Weights of a small self-supervised image encoder.
Model: 7.06M parameters, 48-pixel images, arch poolformer, norm layernorm, activation gelu, patch size [2, 2], depths [2, 2, 2, 2], widths [64, 128, 256, 512].
Rows from block 2 of a small self-supervised image encoder, named by matrix and row number. Rows with one number belong to one neuron. Each number is 128 + 32 x the weight over its row's rms, rounded and kept within 0 to 255. All counts start at 0.
After each neuron's rows are labels from the 100 images, of 14848, where the neuron reaches its highest value: "colour at peak" is the nearest of a few named colours to the mean colour under the peak. Only what is clearly more common there than usual is listed. The data: photos with spoken descriptions (Open Images, Localized Narratives). In brackets: how many of the 100, against the usual share in percent.
# fc1: MLP up (model.blocks.2.mlp.fc1.weight, 512x128), inputs 0-63
# fc2: MLP down (model.blocks.2.mlp.fc2.weight, 128x512, transposed), outputs 0-63

fc1.445 [170 109 191 113 175 127 135 114  69 150 113 155 115 120 131  82 120 134 158 166 131 100  96 135 159 140 109  78 157 129  32 113 140 136 118  79 124 105  83  84 136  88 135  96  95  92 165 145 154 128 178  99 112 140 126 154  80 168 124 148  77 188 163 102]
fc2.445 [136 179 127 149 107 115 102 174 143 109  92 251 108  52 136 125 122 141 128 134 132 163 140 160 122 130 190  94 138  85 143 187 163  84 144 123  99 128 175 121 135 156  93  95  59 122 160 195  81 145 116 136 170 150 110 120 163 102 165 162 123 113  87 114]
colour at peak: black (99 vs 15.3)

fc1.88 [149 155 127 139  99 155 138 135 114 158 102 146 109  98  99  86  40 130 170 210 117 124 129 153 101  64  92 109 166 142 121 107  97 137 137 155 139  98 137 116 157 133  98  98 109 145 224 166 141 123 121  90 150 131 109 171 109  94 134 152 105 135 148 149]
fc2.88 [128  87 139  99 138 152  84 121 108 162 112 190 180 157 121  94 159  25 175 108  88 121 131  70 114  88  71 235 118 143  70 115 101 156 119 156 135 100 142 149 157  72 116 145  83 124  99 166 125 126  97 169 137 136 110 120 139  98  66  66 113 163 130 162]
colour at peak: grey (66 vs 32.8)

fc1.210 [114 135 161 154 135 125 114  63 199 192 118 140 179 101 180 102 161 141 104 147 179 164 106 115 108  82 137 126 122 165 114 122 129  32 136  94 124 106 142 183  94 158 143 155 136 118 164 155 126 134 132  85 145  95 182 166 102 125 191 108 130  99 126 114]
fc2.210 [156 106 140  93  96 143  93 178 163  76 134 202  55 131 125 216 116 170 120 123 185 130  85 184  84 170 115  41 123  98 126 171  81 138 207 152 126 161 154  77  97 164  82 170 149 114 157 128 130 125 111 114 122 153 101 145 169 126 160 102 181  96 127  66]
colour at peak: brown (65 vs 30.6)

fc1.75 [117 156 125 101 198 167  87 110 137  88 129 158 155 114 157 125 117 140 148 207 136 143 121 134  99  62 155 152 101 177  63 146 170 104 118  92 123 186  74 158 124 102 159 180  91 142 175 146 144 107 162  79 167 110 112 170 112 153  76 122 116 138  88 116]
fc2.75 [110 138 159 165 112 117 113 127 140 132  65 255  95  74 135 126 139 127 102 120 124 111 112 197 139 136 124  70 107 119 128 169 184 106 127 151 113 129 196  79 107 119  68 160 120  99 139 124 149 151 101 169 102 142 155 181 199  99 164  93 105 128 119 143]
colour at peak: grey (69 vs 32.8)

fc1.389 [145  90 165 133 171 167 125 106  75 163 123 138 132 136  80  90 177 104 255  96 121 108 114 110 152 103 100 147 134 168  65 120 124 141 102 108 133 132 103 172 136  97 128 138 113 174 130 180 110 131 126 166 121 146 131  89  86 143 117 168 112 148 133 138]
fc2.389 [142 120 132 127 144  90 167 205 132 130  80 162 103 105 121 108 139  90  80  88 117 119 139 135 120  95 168 118 122 140  82 126 181 106 184 113 153 103 124 131 200 180  76 143 111 114 164 133 137 154 147 142 139 137  60 130 189  81  93 139  81 163 134 116]
colour at peak: black (67 vs 15.3)

fc1.464 [ 76 136 233 114 116 131 121 131 104 121 173  93 100 119 192 140  67 180 120 168 121 119  32 105 177 179 131 110 166  82 169 132 148 158 182 112 102 125 175 107 132 144  92  92 172 128 130 117 114 221 167 121 111 134 130 150 138 175 115 136 152 120 143  81]
fc2.464 [108 218 155 152 103  86 170 108 156 166 116  66 180 121 160  87 143  97 107 142  94  99 104 161 153  99 130 145 153 126  97 120 157 141 127 108 131 141 159 123 116  89 188 153 122 104 139 115 141 191 112 122 111 112 140 143 148 138 111  98  99 136 114 174]
colour at peak: black (39 vs 15.3)

fc1.261 [174 134 124 145  77 143 139 124  50 101 140 140 154 106 117  97  80 137 185 155 100 118 136 131 125  99  84 161 159 121  95 104  87 124 143 139  96 108 115 106 149 122 128 116  92 124 172 170  94 121 146 112 159 160 114 126 120 116 114 162  83 141 164 137]
fc2.261 [102  90 146 132 154 147 137 128 153 133 105 175 199 121 191 108 129 149  95  95 135 137 123  83 104 160 129 215 127 105 137  92 132 102  92  70 124 146 151 205 128 148 162  61 109 166  77 139 117 124 146 140 127  74 166 124 158  94 157 168 103  89  77 169]
colour at peak: pink (40 vs 9.5)

fc1.264 [126  66 148 129 163  94 119  79 131 190 103 156 147 137 124 123  47  82 137 148  82 159 135 142 152 190 113 125 113 162 185 134 108  91 119 120  77 170  38 176  75 130 146  88 126 118   6 137 169 121 146  82  88 173 132 109 127 104 143 154 127 135 137 130]
fc2.264 [162 120 113  96 141 109  79 146  81 125 147 114 153 173 118 100 189  64 152  64 111  96 132  95  86 124 167 143 109 139  58 178  87 184  89 105 158  78 140 139 140 109 174 215 125 136 147 110 124 132 115 177 118 121  79 101 109 103 140 100 140 136 105 134]
colour at peak: pink (30 vs 9.5)

fc1.327 [140 102 129 153  95  95 143 142 114 104  79 114 102  63 103 117 104 114  86 125 135 128 151 101  74 164 103 111 130  89 172 164 185  79 131 120 149 148 128 147 117 116 146 151  66 154 123 204 100 147 142 142 142 170 115 102  91 102 198 167 135 110  74 170]
fc2.327 [ 42 152 147 147 137 149 130  41 140 176 155  26 177 152 155  81 110 126 113 161 134 129 122 117 154 147 169 187  79 109 126  64 126 133 114  94 128 116  89 180 119 119 195 120 135 120  63 114 135 150 131  90 113 124 157 141  95 201 105 127 133 146 164 139]
colour at peak: white (92 vs 7)

fc1.453 [178 133 132 138 110 141  74 147 106  89  87 123 125 103 113  99 149 143 137 108 174 114 113 140  41 157  67 118 131 101 115 147 109 128 140 127 179 165 123 110 104 155 117 114 162 126 154 171  82 124 145 121 138 102 139 116 132 161 112 160 106 160 139 137]
fc2.453 [105 100 118  64 130 129  89 101 102 123 139 216 158 160 147 114 159  62 144 111  91 117 142 128  80 124 113 162 136 132  39 146 120 174 104 131 124  87 142 148 129  88 162 178 126 111  97  93 128 143  96 148 139 134  81 123 161 139 135  77 120 110 148 108]
colour at peak: pink (36 vs 9.5); white (31 vs 7)

fc1.175 [118 146 125 116 187 138 127 107 159 165 109 199 177 122 176 115 152  95 131 115 141 163 124  84 109  93 141 117 184 152 102 110 153 124  85  21 166 108  90 124 102 136 106 154 134 134 138 121 145  86 175 129  94  43 158 107 131 118 111  88  74 117 179  87]
fc2.175 [143  92 127  83  91 137 138 141  79  86 164 135 148 124 119 190  89 194 170 133 117 131 161 104 110 173 103 137 177 119 205 138  47 140 124 139  88 133 121 128 141 139 125 100 133 172  81 131  88  94 133 133 170 131 136 106 143 139 146 137 140  84 152  99]
colour at peak: black (54 vs 15.3)

fc1.49 [134 107 137 103 190 127 120 154 147 157 177 147 107 148 202  97 119 149 136 135 107 151  86 105 142  71 113  93 135 146 103 114 178 130 181  60 148 162 147 127  97 155 117 196 124  88 136 144 186 150 177 142 153 139  93 120 116 104 139 138  89 134  95 103]
fc2.49 [ 51 112 107 136 119  98 152  40 130 134 115 198 177 126 141 142 153  94  89 120 114 132 145 125 147 161  84 216  90 110 151  86 157 123  99 118  76 125 132 217  92 106 175 115 139 192  82 129  78 140 130 134 129 103 157 121 165 151 142 107 149  70 151 105]
colour at peak: brown (76 vs 30.6)

fc1.346 [181 144 175  96 153 156  99 110 166 147 105 145 129  93 142 102 172 199 102 138 144 114 108 137  72 159 128  71  73 134 107 157 119 113 115 130  99 170 106 117  93 113 198 136 107 127  92 130 124  73 135 148 177 149 139 167  79 121 137 159 142 112 153 112]
fc2.346 [144 177 127 153 158 115 177 131 174 153 122 135 176 116 143 148  88 165 101 173 141 171 120 155 153 147 143  85 100 126 155 103 143 123  99 125  95 160 127 133 139 176  78 100 165 126 119 100 207 104 148  83 127  58 183 138 147 151 132 148 131  51 148 110]
colour at peak: brown (70 vs 30.6)

fc1.332 [129 191 117 135 129  94 152 130 144  76 128 141  99 132 126 105 184 127 135 193 155 100 107 161 127 141  86 148  92  98 110 240 113 162 141 118  95 137 116 121  83 139  96 154 123 191 173 162  57 139 164  75 120 112 157 140 113 183 226 125 101 135 117 138]
fc2.332 [106 108 135 147 120  64 149 190  68 183 132 143  73 110 125 144 115 180 133  69  79 100 165 106 231 150 205 140 140 141 149  93 149 117 143 108 108  75 176  72 177 197 121  70 106 129 145 118 128 156 133 175 141 167 167 107 125  57 117 144 114 183  99 151]
colour at peak: grey (76 vs 32.8)

fc1.494 [156 151 133 116 129 142 146 164 159 126 138 139 160  69 171 101 114  89 143 172 115 171 135 118 103 162 110  92  79  86 132 187  97 119 177 115 117 141 104 165 105 150 144 102 124 106 110 162 115 127 141 109 151 198  54 114  89 111 153 201  93 123  93  74]
fc2.494 [151 146 149 167 130 184 121 195 104 112 141 255 144 110 112 104  96 122 145 149 145 105 133  95 121  99 187  87  97 111 109 172 134 122 131 166 126 130 136  99 175 125  90 175 102 129 174 159 114  88  94 117 141 103  77 137 135 122 118  75 133  92  94 135]
colour at peak: pink (29 vs 9.5); white (25 vs 7)

fc1.1 [ 89 161 143 123 133 136 109  79 132 119  95 199 128  59 144 109 131 155 139 191 147 132  91 154  86 153 107  66 110  82  89 142 169 125 130 104 134 149 132  79  71 152  96 140  67  90  94 155 140 137 180 127 114 153 172 147 138 140 151  68 117 126 167 112]
fc2.1 [136 105 146 139 129 140 131 108 139 121 128 255 134 149 145 128 118 114 118 126 144 148 112 147 127 128 101 122 122 128 130 120 119 120 120 120 116 133 133 115 111 131 127 132 117 113 132 142 120 132 118 118 116 135 129 139 134 113 143 116 115 133 134 139]
colour at peak: black (54 vs 15.3)

fc1.326 [139 128 138 135 174 144 168  89  71 180 121 142 117 131 118  96  78  92 201 160  94 123 143  65 129 141 106  86 154 181  78 130 109 149 108 122  88 111  76 153 117 127 113  96 100 137 128 143 165 126 147 106  97 156 128 132 100  76 130 155 112 148 120  98]
fc2.326 [153  88 110  94 156 160  90 131 101 114 106 141 121 177 100 102 196  58 103  80 142 113 132 131  49 158 131 126 106 107  69 167  94 146 125 121 162 110 130 170 134  71 150 240 135 109  78 125 111 108 130 141 111 107  90 106 153 127 153  87 144 105 184 102]
colour at peak: grey (64 vs 32.8)

fc1.446 [125 128 126 162 157 117 107 122 115 106 129 164 144 110 190 106  79  80 165 160 150 186 121 101  96 164 168  75 169  78 143 127 160 113 167  69 158 159  73 136  99 112 134  77 127 125 131 140 135 139 162  92 165 132  95 116 111 148 165 138 109 116 147  73]
fc2.446 [162 136 102  84 117 170  92 188 158  93 163 195 162  96 171  63 103 116 175 170 101 188 122  92  68 128 122 163 143 110 123 145  63 143 129 162 129 133 109 171 196 116 147 114  82  99 128 159 102 144  91 110 155 135 111 117 118 134  91 113 143 137 117 143]
colour at peak: pink (34 vs 9.5)

fc1.169 [102 135 215  76 108 125 124  50  73 124 116 152  64 100 115  92 135 140 166 159 131  97  68 148 117 154  86 132 108  95  91 104 123 142 144 143 170 122  72 107 120 104 141 155  92  84 127 148 130 163 131 155  83 160 158 185  95 154  98 134 106 171 199 106]
fc2.169 [145 130  78 153 125 144 155 152 158 101  86 255 106 114 139 122 137 141 110  88 126 181 154 133 108  84 151 124 147 158 166 157 112  95 135 122 158 163 116 107 173 135 110 119  83 148 143 171  81 125 127 130 104 143 146  83 145 103 103 122 145 149  98 144]
colour at peak: black (99 vs 15.3)

fc1.500 [133 124 141 132 134 159 103 131  59 125 132 136 128 132 106 123 164 136 247 130 133 100 127 133 128  81  97 117 148 125  69 170 142 144 141 129 116 116 153 126 116 125 101 138  70 174 193 207  77 128 143 134 186 173 132 103 106 137 129 146 125 150 142 118]
fc2.500 [ 98 132 138 142 108  84 200 133 152 116 112  68 166  94 168 150 130 142  56 108 126 130 133  94 142 182 185 191  87 120 169  58 152  86 102  86 123 147 127 184 159 153 156  70 141 143  71 114  95 135 133 130 116 121 103 126 169  85 144 169 109  99 110 136]
colour at peak: white (28 vs 7); pink (27 vs 9.5)

fc1.293 [ 98  61 141 121 105 168 111 139 103 162 123 157 129 130 138  93  56  83 133 167 163 147 100 115 117 189  96 122 173  76 156 104 109 143 135  91 129 180 120  98 139 117 125  44 120  95  79 134 138 131 155  63 106 143 128 156  98 146 119 103 130 122 145 146]
fc2.293 [142 146  99 160 102 156 127 113 111  86 135 229 126  87 118 110 123 176 137 134 182 148 171 155 136 115  71 169 102 127 158 131 116 100  94 159 107 196 153  84 104 110 118  75  99 110 105 168  61 100 104 145 143 153 183 127 110 147  91 138 144 134 127 206]
colour at peak: pink (39 vs 9.5)

fc1.103 [147  82 142 128  67 139 110 103 130 182 156 112 170 129 122  91 129  76 101 142 168 120 120 104 131 167  86 122 110 137  35 103  62 138 188 136 164  80 150  81 117  98 168 186 130 134 155 146 125 127 140  82 109 176  97 184  40 153 157 179  93 164 144 156]
fc2.103 [141 159 119 147 174  94 136 164 105 120 102 199  98 143  89 154 147 190 139 103 150 104 118 131 150 150 117 107 158 169 105 114 148 167  92 122 119 169 120  93 160 154  62  81 168 128 184 127 172  96 164 168 111  88 165 100 137 129  77 133 120 108 101 128]
colour at peak: brown (65 vs 30.6)

fc1.271 [167 100 141 178 143 131 130 160  98 139 101 153 173  82 110  96 131 116 190 133 118 127 129 110 130  86  83 134 157 144  92 120 125 103 108 119  97 139 167 129 143 128 131  58 125 137 140 196 103 136 163 132 197 130 100 115  89  98 135 188 117 107 104 123]
fc2.271 [128 121 128 163  86 121 156 105 132 113 131 226 192 103  93  89 121 109  83 151 123 136 130 128 112 122 124 166 114 121 197  91 142  90  79 149 144 158 177 173  91 112 171 127 118 113  52 173  96 137  93 119  95  94 139 124 129 101 153 129 156 112 113 180]
colour at peak: cyan (34 vs 1.2)

fc1.189 [ 75 119 148 122  65 120 140 170 104  76 108 104 115  51  90 122  98 112 114 131  97 114 130 157  90 195 114 107 137  94 164 169 105 109 191 157 101 135 144 159 117 168 142 133  80 162 159 181  83 149 121 120 116 177 117 141 118  99 115 159 150 131  98 167]
fc2.189 [ 27 128 133 159 162 132 112  13 142 182 142  43 175 170 149 113 124  98 129 141 128 136 151 103 157 141 123 198 119 143 146  91 150 140  80 101 125 129  83 205  82  97 168 104 124 158  45 116 143 124 141 124  91 113 169 122  96 182 103 118 130 130 186 124]
colour at peak: pink (36 vs 9.5)

fc1.491 [110 101 126 130 183 126  70 124  94 124 135 142 124 138  97 117 167 140 233 114 134 133 106 119  99  93 148 162 142 138 131 160 130 157 106 134 135 130 135 142 120  95 202 119  28 155 119 213 113 126 132 138 138 163 121  92  99 124 127 126 157 169  70 120]
fc2.491 [ 99  87 122  85 121 148 123 141  91  99 122   0 119 127  85 173 136 149 149  86 148  96 141  94 123 218 141 178  87  99 115 116 110 123 173 152 119 131  98 178 179 190 146  66 103 160 117 155  91 110 118 147 155 152 117  96 103 120 105 142 191 126  95 119]
colour at peak: cyan (26 vs 1.2)

fc1.395 [133  93 105 162 125 136 113 103  65  66 163 112 122 130 102 110  49 130 194 154 143 147 130 119 104 223 118 152 159  46 146 146 173 190  83 129 111 179 146 118 141 107 154  28 123 135  97 129 137 148 152 116 129 148 140 113 139 142 131 141 137 124  95 143]
fc2.395 [188 121 100 119 111 134 140 163 135  91 140  76  50 146  92 192 120 107 136 134 117 130 134 165  86 107  84  55 124 132  95 150  87 139 207 196 137 138 155 102 154 111  69 195 140  89 184 133 128 130  96 117 128 178 104 127 151 101  72  88 167 121 126  97]
colour at peak: pink (40 vs 9.5)

fc1.202 [138 214 108 136 239 121  98 129 114  42 111 157 144 131 105 128 121  84 206 135  95 119 140 136 105 213 143 146 148 134  82  98 113  75 142 117 125  64 143 137 165 117 151 127  82 175 193 139 107 125 135 162 131 128 122 135 106 182 152 125 144 127 105 122]
fc2.202 [121  63 131  50  95 138 146 113 129 166 152 132 168 151 182 111  99  76  78 155 115 133 131 118 114 106 126 178 105 122  98 116 133 150 160  97 110 100  94 168 189 147 115 138 197 101 115  62 152 138 170  94 123 124  59 144 145 121  83  99  62 127 174  96]
colour at peak: grey (69 vs 32.8)

fc1.245 [136 135 143 116 106  80 145 110 105 163  95 123 133 116 129 121 127 131 126 116 124 117 113 137 114 168 142  80 123 119 115 176 175 131 175 131  98 159 125 136 112 139 130  45 119 148  90 166 102 178 169 169 178 127 180 123  80 104 100 164 107 126  78  91]
fc2.245 [112 126 141  90 103 148 106  78 110  95 158 255 130 136 139 119 131  95 126 156 118 126 127 110 119 145  93 176 119 134 129 134 120 138 119 135 121 125  98 145 129 102 140 134 130 118  76 117  91 128 125 115 125 147 119 149  91 171  92  97 130 123 177 114]
colour at peak: grey (62 vs 32.8)

fc1.337 [170 119 123 127 203 156 118 139 141 177 146 145 108 166 127 110 135 130 158 153 178 154 112 111 131  48 117  94 122 171   9 110 107 125 131  93  94 141 131 115 118 137 104 139 112 118 169 119 189 100 179  76 180 142 108  99 112 148 128 148 135 153 123 125]
fc2.337 [ 50  96 122 161 126 128 102  17 162 133 100  98 138 121 126 130 187  98  70  94 154 116 123 110 141 192  94 126  98 136 155 140 164 123  91 141 146 131 121 179  37  83 144 141 141 166  54 121 140 103 106 160  49 116 148 124 137 140 160  86 155  68 206  88]
colour at peak: brown (67 vs 30.6)

fc1.50 [ 73 111 224  95 138 126 122  95  87 118 105 172 127 102 136  92 128 131 192 163 129 120  36 134 138 159 111 142 179  92 120 152 134 123 155  95 150 117  90 128 129 133 110  82  84 120 118 160 122 181 180 150 150 123 154 161  83 150 129  96 116 139 145 100]
fc2.50 [149  59 120 120 149 145  90 117 144  99 121 255 111 125 150 148 120 129 127 124 161 180 125 134 112 141 111 135 119 118 146 146 109 101 101 108 117 139 137 125 101 141 102 103 110 153 121 153  93 105 138 137 132 116 135 126 132 118 189 151 122  95 111 118]
colour at peak: black (98 vs 15.3)

fc1.214 [121 154 178 152 163 162 129  35 120  78 139 133 174 137 165 125 145 110 162 168 113 130  63 135 119 206  54 193 115 157  81 126 128 125 199  83 128  94  97 144 154 165  53 113 148 147 132 137 113 147 134 115 164 126  75 127 109 167 111 101  99 125 148 112]
fc2.214 [111 118 137 166 139 176 119  93 144 143 127 255 175 152 139  70 124 135 156 172 165 147  96 126 100 139 100 157 118 104 130  95 106 146  85 135 132 184 116 134  93  62 163 132 114 117  93 148 132 127 116  86 113  98 174 143 111 182 141 124 118 125 113 204]
colour at peak: brown (64 vs 30.6)

fc1.385 [ 84  89 167 134 117 112 111 105  93  96  93 118  76 115 112 114  96 131 199 153 178 109  75 165 133 168 114 128 164 131  84 151  87 127 157 118  89 174 119 122 114 157 115  49 121 127 164 155 116 202 152 120 123 141 132 159 113 216  87 143 160 116  82 127]
fc2.385 [142 114 141 111  71 130 114  90 137  69 143 255 111 129 127 166 104 148 128 146 124 133 114 197  99 191  84 115  95  83 152 172  84 137 127 161  88 162 162  85  82 106 116 152 131 108  81 115 101 156  85 119 138 172 101 159 149 144 173 130 139 130 149 127]
colour at peak: brown (60 vs 30.6)

fc1.65 [138 137 158 112 102 152 126  83 126 181 133 122 148 130 124 119 170 123 122 134 145 124 136  96 126  71 128  85  83 202   3 116  68 119 139 122 160 123 119 121  94 119 133 227 132 134 168 148 147  96 136 115 122  95 153 152  90 141 142  92  99 124 188 134]
fc2.65 [166 118 121 123 112  92 156 184 107  95 131 255  95 159 104 155 131 159 131  91  83 113 129 106 119  81 121 129 206 198 166 148  75 148 154 142 179 139 151  73 177 144 130 119 132 142 137 123  99 104 119 149 103 127 108 104 152  87  71 145 143 136 108 117]
colour at peak: black (39 vs 15.3)

fc1.172 [104  99 148 183 127 135 114  96 130 151 104 170 136 112 167 134 138 141 173 175 158 153 101 151 153 155 110  62 151 104  90 128 141 118 115 106 136 180 128 102  72 113  92 149  99 111  74 145 166 117 169 135 127 108 100 131 172 153 150  78 126 157 199 108]
fc2.172 [133 123 141 134 134 144 115 120 120 121 118 255 122 131 130 131 139 118 135 112 139 139 118 138 121 133  98 147 127 137 131 125 122 125 116 135 124 143 125 113 135 107 123 132 105 125 110 144 109 117 126 135 131 134 148 120 131 111 123 107 136 126 137 151]
colour at peak: pink (33 vs 9.5); white (29 vs 7)

fc1.434 [120 100 132  97 164 120 152 111 131 128 157 152 109  93 157 141 120 161 192 182 110 141 140 155 152 117 157  95 123 149  72 136  95 120  96 107 106 109  94  87 131 137  89 189  95 125 140 139 113 107 170 134 143 140 125 104 147 177 119 112 122 124 197  84]
fc2.434 [135 133 146 127 133 137 104 103 118  90 111 255  94 121 122 121 142 119 139 125 139 140  97 156 123 134  88 127 142 134 144 150 122 127 129 123 135 149 117 104 131 110 114 135 112 137 133 158  96 122 136 143 110 148 146 129 118 129 101 115 125 146 142 137]
colour at peak: pink (30 vs 9.5)

fc1.333 [ 81 139 158 147 163 143 120  60 129 109 128 163 119  96 137  87 131 184 158 154 156 136  98 164 128 134 119 156 180 117 147 181 129 100  51  92  80 154  59 145 163 145  72  64 117 101 132 141  91 154 165 110 116  87 180 162 123 162  88  88 136 132 131 124]
fc2.333 [135 129 129 150 160 160  91 117 149 136 151 255 165 135 125  61 103  94 155 175 159 182  93 122 125 125 110 138 124 115  93 108 123 137  98 138 106 142 108 151 104 116 139 102 120 114 126 162 148 121 123  88 119  96 144 134  74 164 141 151 129 140 129 152]
colour at peak: black (59 vs 15.3)

fc1.252 [121 105 191  94 161 129  93 149 122 112  94 182 137  73 133  53 125 135 163 167 124 121  86 144 144 147 114 139 133  96 129 133 177 131 112  67  99 135 105 125 145 152 136  83  60 120 114 149 135 176 186 160 167 129 132 175  97 124 172 151  92 139 103 109]
fc2.252 [168  60 126 118 117 161  97 115 160  68 149 255 119 125 164 127 100 124 126 153 155 198 108 163 102 160  82 107 103  79 145 164  95  97 115 116 102 150 146 107  88 138 125 123 103 107 116 147  87 129 115 118 145 150 115 146 123 129 181 152  97 125 116 123]
colour at peak: black (99 vs 15.3)

fc1.281 [193 139 135  70 101 127 114 102  76 157 163 126 124 110 136 105 102 114  99 176 141  99 155 122 165 129 106  99  83 119   0 111 112 159 122 119 173 102 101  76 106  78 131 145 123  83 167 108 184  92 120  84 106 116 122 175  96 165 102 148  79 161 168 128]
fc2.281 [115  93 113 149 144 134 134 111 135 138  85 205 111 193  75 144 163 150 119  71 159 120 129 117 138  82 127 159 136 215 139 108  91 123 127 145 197 139  73  86 139 120 107 116 137 143 134 135 131  76 130 131  78 130 144 110 121 127  81 154 145 170 131 158]
colour at peak: black (44 vs 15.3)

fc1.40 [119 114 126 122  79 158  76 157  96  73 152 142 120 109 106  92  72 113 214 168 151 158 128 162 118 147 136 134 169  78 146 171 117 168 118 158 107 145 119 136 136 132 132  70 115 147 132 171  89 152 154 110 145 134 117 136 114 133 107 136 119 136 122 142]
fc2.40 [ 82  98 125 124 118 172 114  27 140 153 109 120 155 170 135 165 158  84 125 114 161 127 156 151 105 127  90 150  80 128  91 128 120 115 103 146  86 121 144 164  70  81 100 150 106 116  99 136 129 149 105 138  90 150 172 132 156 130 132  35 112 138 156 167]
colour at peak: pink (41 vs 9.5); white (39 vs 7)

fc1.147 [163 128 135  98 108 198  97 178 133 135 152 138 147 132 134 115  78  84 141 203 178 157 134 134  72 138  52 106 133 114 119 113 111 113 114 140 111 138 150 165 106  81  98 148 140 143 154 177 107 133 139  93 131 127  76 137  66 129 168 119 178 102 131 153]
fc2.147 [135 135 147 135 112 179 110 119  91 106 130 255 132 117 116 109 125 116 143 140 123 124 126 149 119 125 126 129 108 122 137 179 108 113 136 152 114 152 134  94 198 106 137 160  70 102 118 199  80 124 122 131 141 152 139 129 105 118  97 106 144 143 129 171]
colour at peak: white (35 vs 7); pink (31 vs 9.5)

fc1.233 [125  80 148 147  79 115  89 115 144 202 136 132 140 104 134 115 125 168 153 170 161 140 129 112 138   4 120  84 138 139  88 101 151 125 136 110 196 196 118 114  75 171 170 165 106  68  98 166 135 107 133 108 167 118 171 101 142 112 132  84 154 137 103 182]
fc2.233 [136  71 129  75 113 120 113 104 112 125 134 255 128 184 134 119 140  59 117  96  72  98 132 125  97  76 117 160 141 169 101 146 132 160 153 129 155  85 139 148 149  84 145 192 144 165 143 102 131 137 117 133  93 132 100 120 145 102  75  61 110 129 150  89]
colour at peak: brown (60 vs 30.6)

fc1.149 [149  81 134 155 156 138 104 126 111 161 113 164 148 130 109  92 114  80 197 133 152 154 117 108 127  87 133 134 159 162  53 115 114 106 130 102 147 182 146 133 101 102 140 135  96 157 139 202 156 129 170 118 150 137 108 122  78 120 123 138 122 148 122 143]
fc2.149 [191 114 145 142 125 160 127 140 153 122 125 255 165 138 127  98 118  77 107 145 140 150 123 146  84  95  89  96  94 100 124 143 123  97  67 151 119 131 193 148 103  98 111 181 113 100 131 146 131 119  87 116 125  94 109 150 144  80 177  97 103 123  86 172]
colour at peak: blue (27 vs 0.8)

fc1.85 [113 147 164 145 113 132 114 132 111 116  96 155  75  71 140 133 105 140 184 146  87 130 108 132  54 162 102  99 201 102 148 182 114 154 148 102 152 134 108 112 138 173 102  23  92 155 149 145 100 150 150 147 111 153 171 136 149 106  77 126 158 134 148  87]
fc2.85 [132 132 122 101 111 109 148 115 111  67 147 245  79 127 114 107 143 135  76 147 147 127 120 107 132 163 180 101 102 120 141 117 125 111  79 107 140 132 112 139 173  80 188 149 159 124  88 134  73 101 147 119 122 141  84 136  84 203 139 131 135 110 158  59]
colour at peak: pink (25 vs 9.5)

fc1.211 [ 98 112 144 100  99 125 139 168 137  86 154 124 119  81 124  97 118  94 116 178 164 135 146 123 162 178 132 145 124  54 165  98 175  81 117 120 156 143  91 153 112 132 148  63 122  84 102 174  82 135 139  74  93  98 168 153  74 177 164 130 130 150  92 140]
fc2.211 [137 123 124 153 125 129 158 120 167 107  83 130 113 125 106 124 168 111  66 134 166 119 150 126 139 112 133  73  54 140 117 128 166 116  61 150 148 145 140 146  70  85 113 184 146 134 131 127 118  93 102 145  85 106 101 143 124 147 135  85 119  89 134 106]
colour at peak: white (42 vs 7); pink (30 vs 9.5)