config.toml
train_examples = 50862
activation = "gelu"
init = "trunc_normal_002"
beta2 = 0.98
warmup_steps = 120
Rows from block 4 of a small self-supervised image encoder, named by matrix and row number. Rows with one number belong to one neuron. Each number is 128 + 24 x the weight over its row's rms, rounded and kept within 0 to 255. All counts start at 0.
After each neuron's rows are labels from the 100 images, of 14848, where the neuron reaches its highest value: "top examples" is what is common among them. Only what is clearly more common there than usual is listed. The data: photos with spoken descriptions (Open Images, Localized Narratives).
# fc1: MLP up (model.blocks.4.mlp.fc1.weight, 1024x256), inputs 111-147
# fc2: MLP down (model.blocks.4.mlp.fc2.weight, 256x1024, transposed), outputs 111-147

fc1.134 [118 121 136 150 144 181 186 126 128 142 125  84 122 137  94 129 120 102 155 117 124 137  82 130 106 128 153 116 104  92  94 127 109 147 148 115 138]
fc2.134 [129 126 175 140 108  85 116 111 138 148 153 134  85 107 130 134  77 152 118 117 129 141 151 130 172 170 126 101 150 120 155 144 122 140 122 151 162]
top examples: text has "sky"

fc1.618 [176 104 148 153 117  99 120 117 114 130 127 112 125 146 119 109 129 135 141 120 120 140 158  95 163 146 147 130 162  95 123 104 125 135 126 141 126]
fc2.618 [ 69 187  93 128 140 141 100 109 172  92 128 161 141 127 143 162 136 132 106 126 125 129 103 120 105 115 104 126 132 149 183 109 153 116 121 107 111]
top examples: text has "trees"; text has "plants"; text has "grass"

fc1.386 [142 112 143 130 127 155 135 119  67 133 121 131 132 154 145  10 128 139 170 127 102 138 166 100 135 165 108 127 154 167 137 125 120 119  92 120 142]
fc2.386 [120 152 119 126 137  80 100 144 191  98 142 141 125 126 115 200 134 123 122 157 148 104 101 166 107 127 102 121 107 125 150 124 146 132 145 125 123]
top examples: text has "trees"; text has "plants"; text has "grass"

fc1.123 [134 124 134 125 135 155 144 161 105 135 114 138 140 121  79 108 122 113 136 139 118  49 112 111 140 130 151 133 138  98 138 126 127 133 125 120 141]
fc2.123 [105 144 115 111 147 154 116 101 137 108 118 154 153 134 147 128 148 140 118 137 145 124 115 138  90 120 122 100 126 148 148 128 166 115 127 129 109]
top examples: text has "people"; text has "them"

fc1.601 [103 152 119 148 150 143 187 142 136 168 132 136  64 116 121 148 117 101 127 130 135  76  80 121 106 115 121 137 106  52 142 128 124 131 161 119 134]
fc2.601 [110 163 163 156 113 109 146 161 148 148 144  89  52 126 131 123 127 130 120 168 132 100 106 121 128 168 152  95 110 122 147 128  46 152 140 116 125]
top examples: text has "people"

fc1.260 [139 100 187 129 104 181 173 147 124 128 139  75 117 110 124 118 101 157 173 132 134 122 100 159 130 169  86 116  93 106 108 178 105 167 155 165 203]
fc2.260 [ 94 180 102 136 133  94 133 130 138 103 114 145 110 154 154 132 165 111 111 183 160 121  94 113 126 122 122 121 147 125 138  87 109 102  97  94  87]
top examples: text has "sky"

fc1.584 [160 101 137 149 132 118 144 142 126 142 141 124 151 159  92  62 133 141 197 156  78 149 129 145 110 147 104  98 135 154 118 122 134 127 104 137 124]
fc2.584 [118 124 119 136 146  92  98 138 133  96 101 143 142 163 107 123 146 119 142 148 120 120 134 114 140 122 144 154 140 163 153 109 171 110  79  94 118]
top examples: text has "sky"; text has "trees"; text has "water"

fc1.619 [191 117 119 115 154 155 163 134 102 168 147 149  85 162  90  89 127 149 190 137 108  91 135 137 101 125 126 110 127 152 108  98  91 110 110 137 120]
fc2.619 [157 122 132 106 104  90 108 162 148 152 159 153 107 142 129 154 142 146 146 154 111 110 156 123 137 152 114 142 144 141 174 141 140 124 126 132 138]
top examples: text has "sky"

fc1.558 [123 121 139 119 112 115 106 101 129  91 123 124 160 140 175 122 128 146 106  91 131 175 137 142 110 133 121 113 133 148 125 131 134 135 126 151 124]
fc2.558 [145 109 127 154 108 124 167 144 125 160 166  88 122 128 111 122 118 134 180 131 127 133 124 140 165 144 125 116 122 108  99 123  72 122 138 129 153]
top examples: text has "people"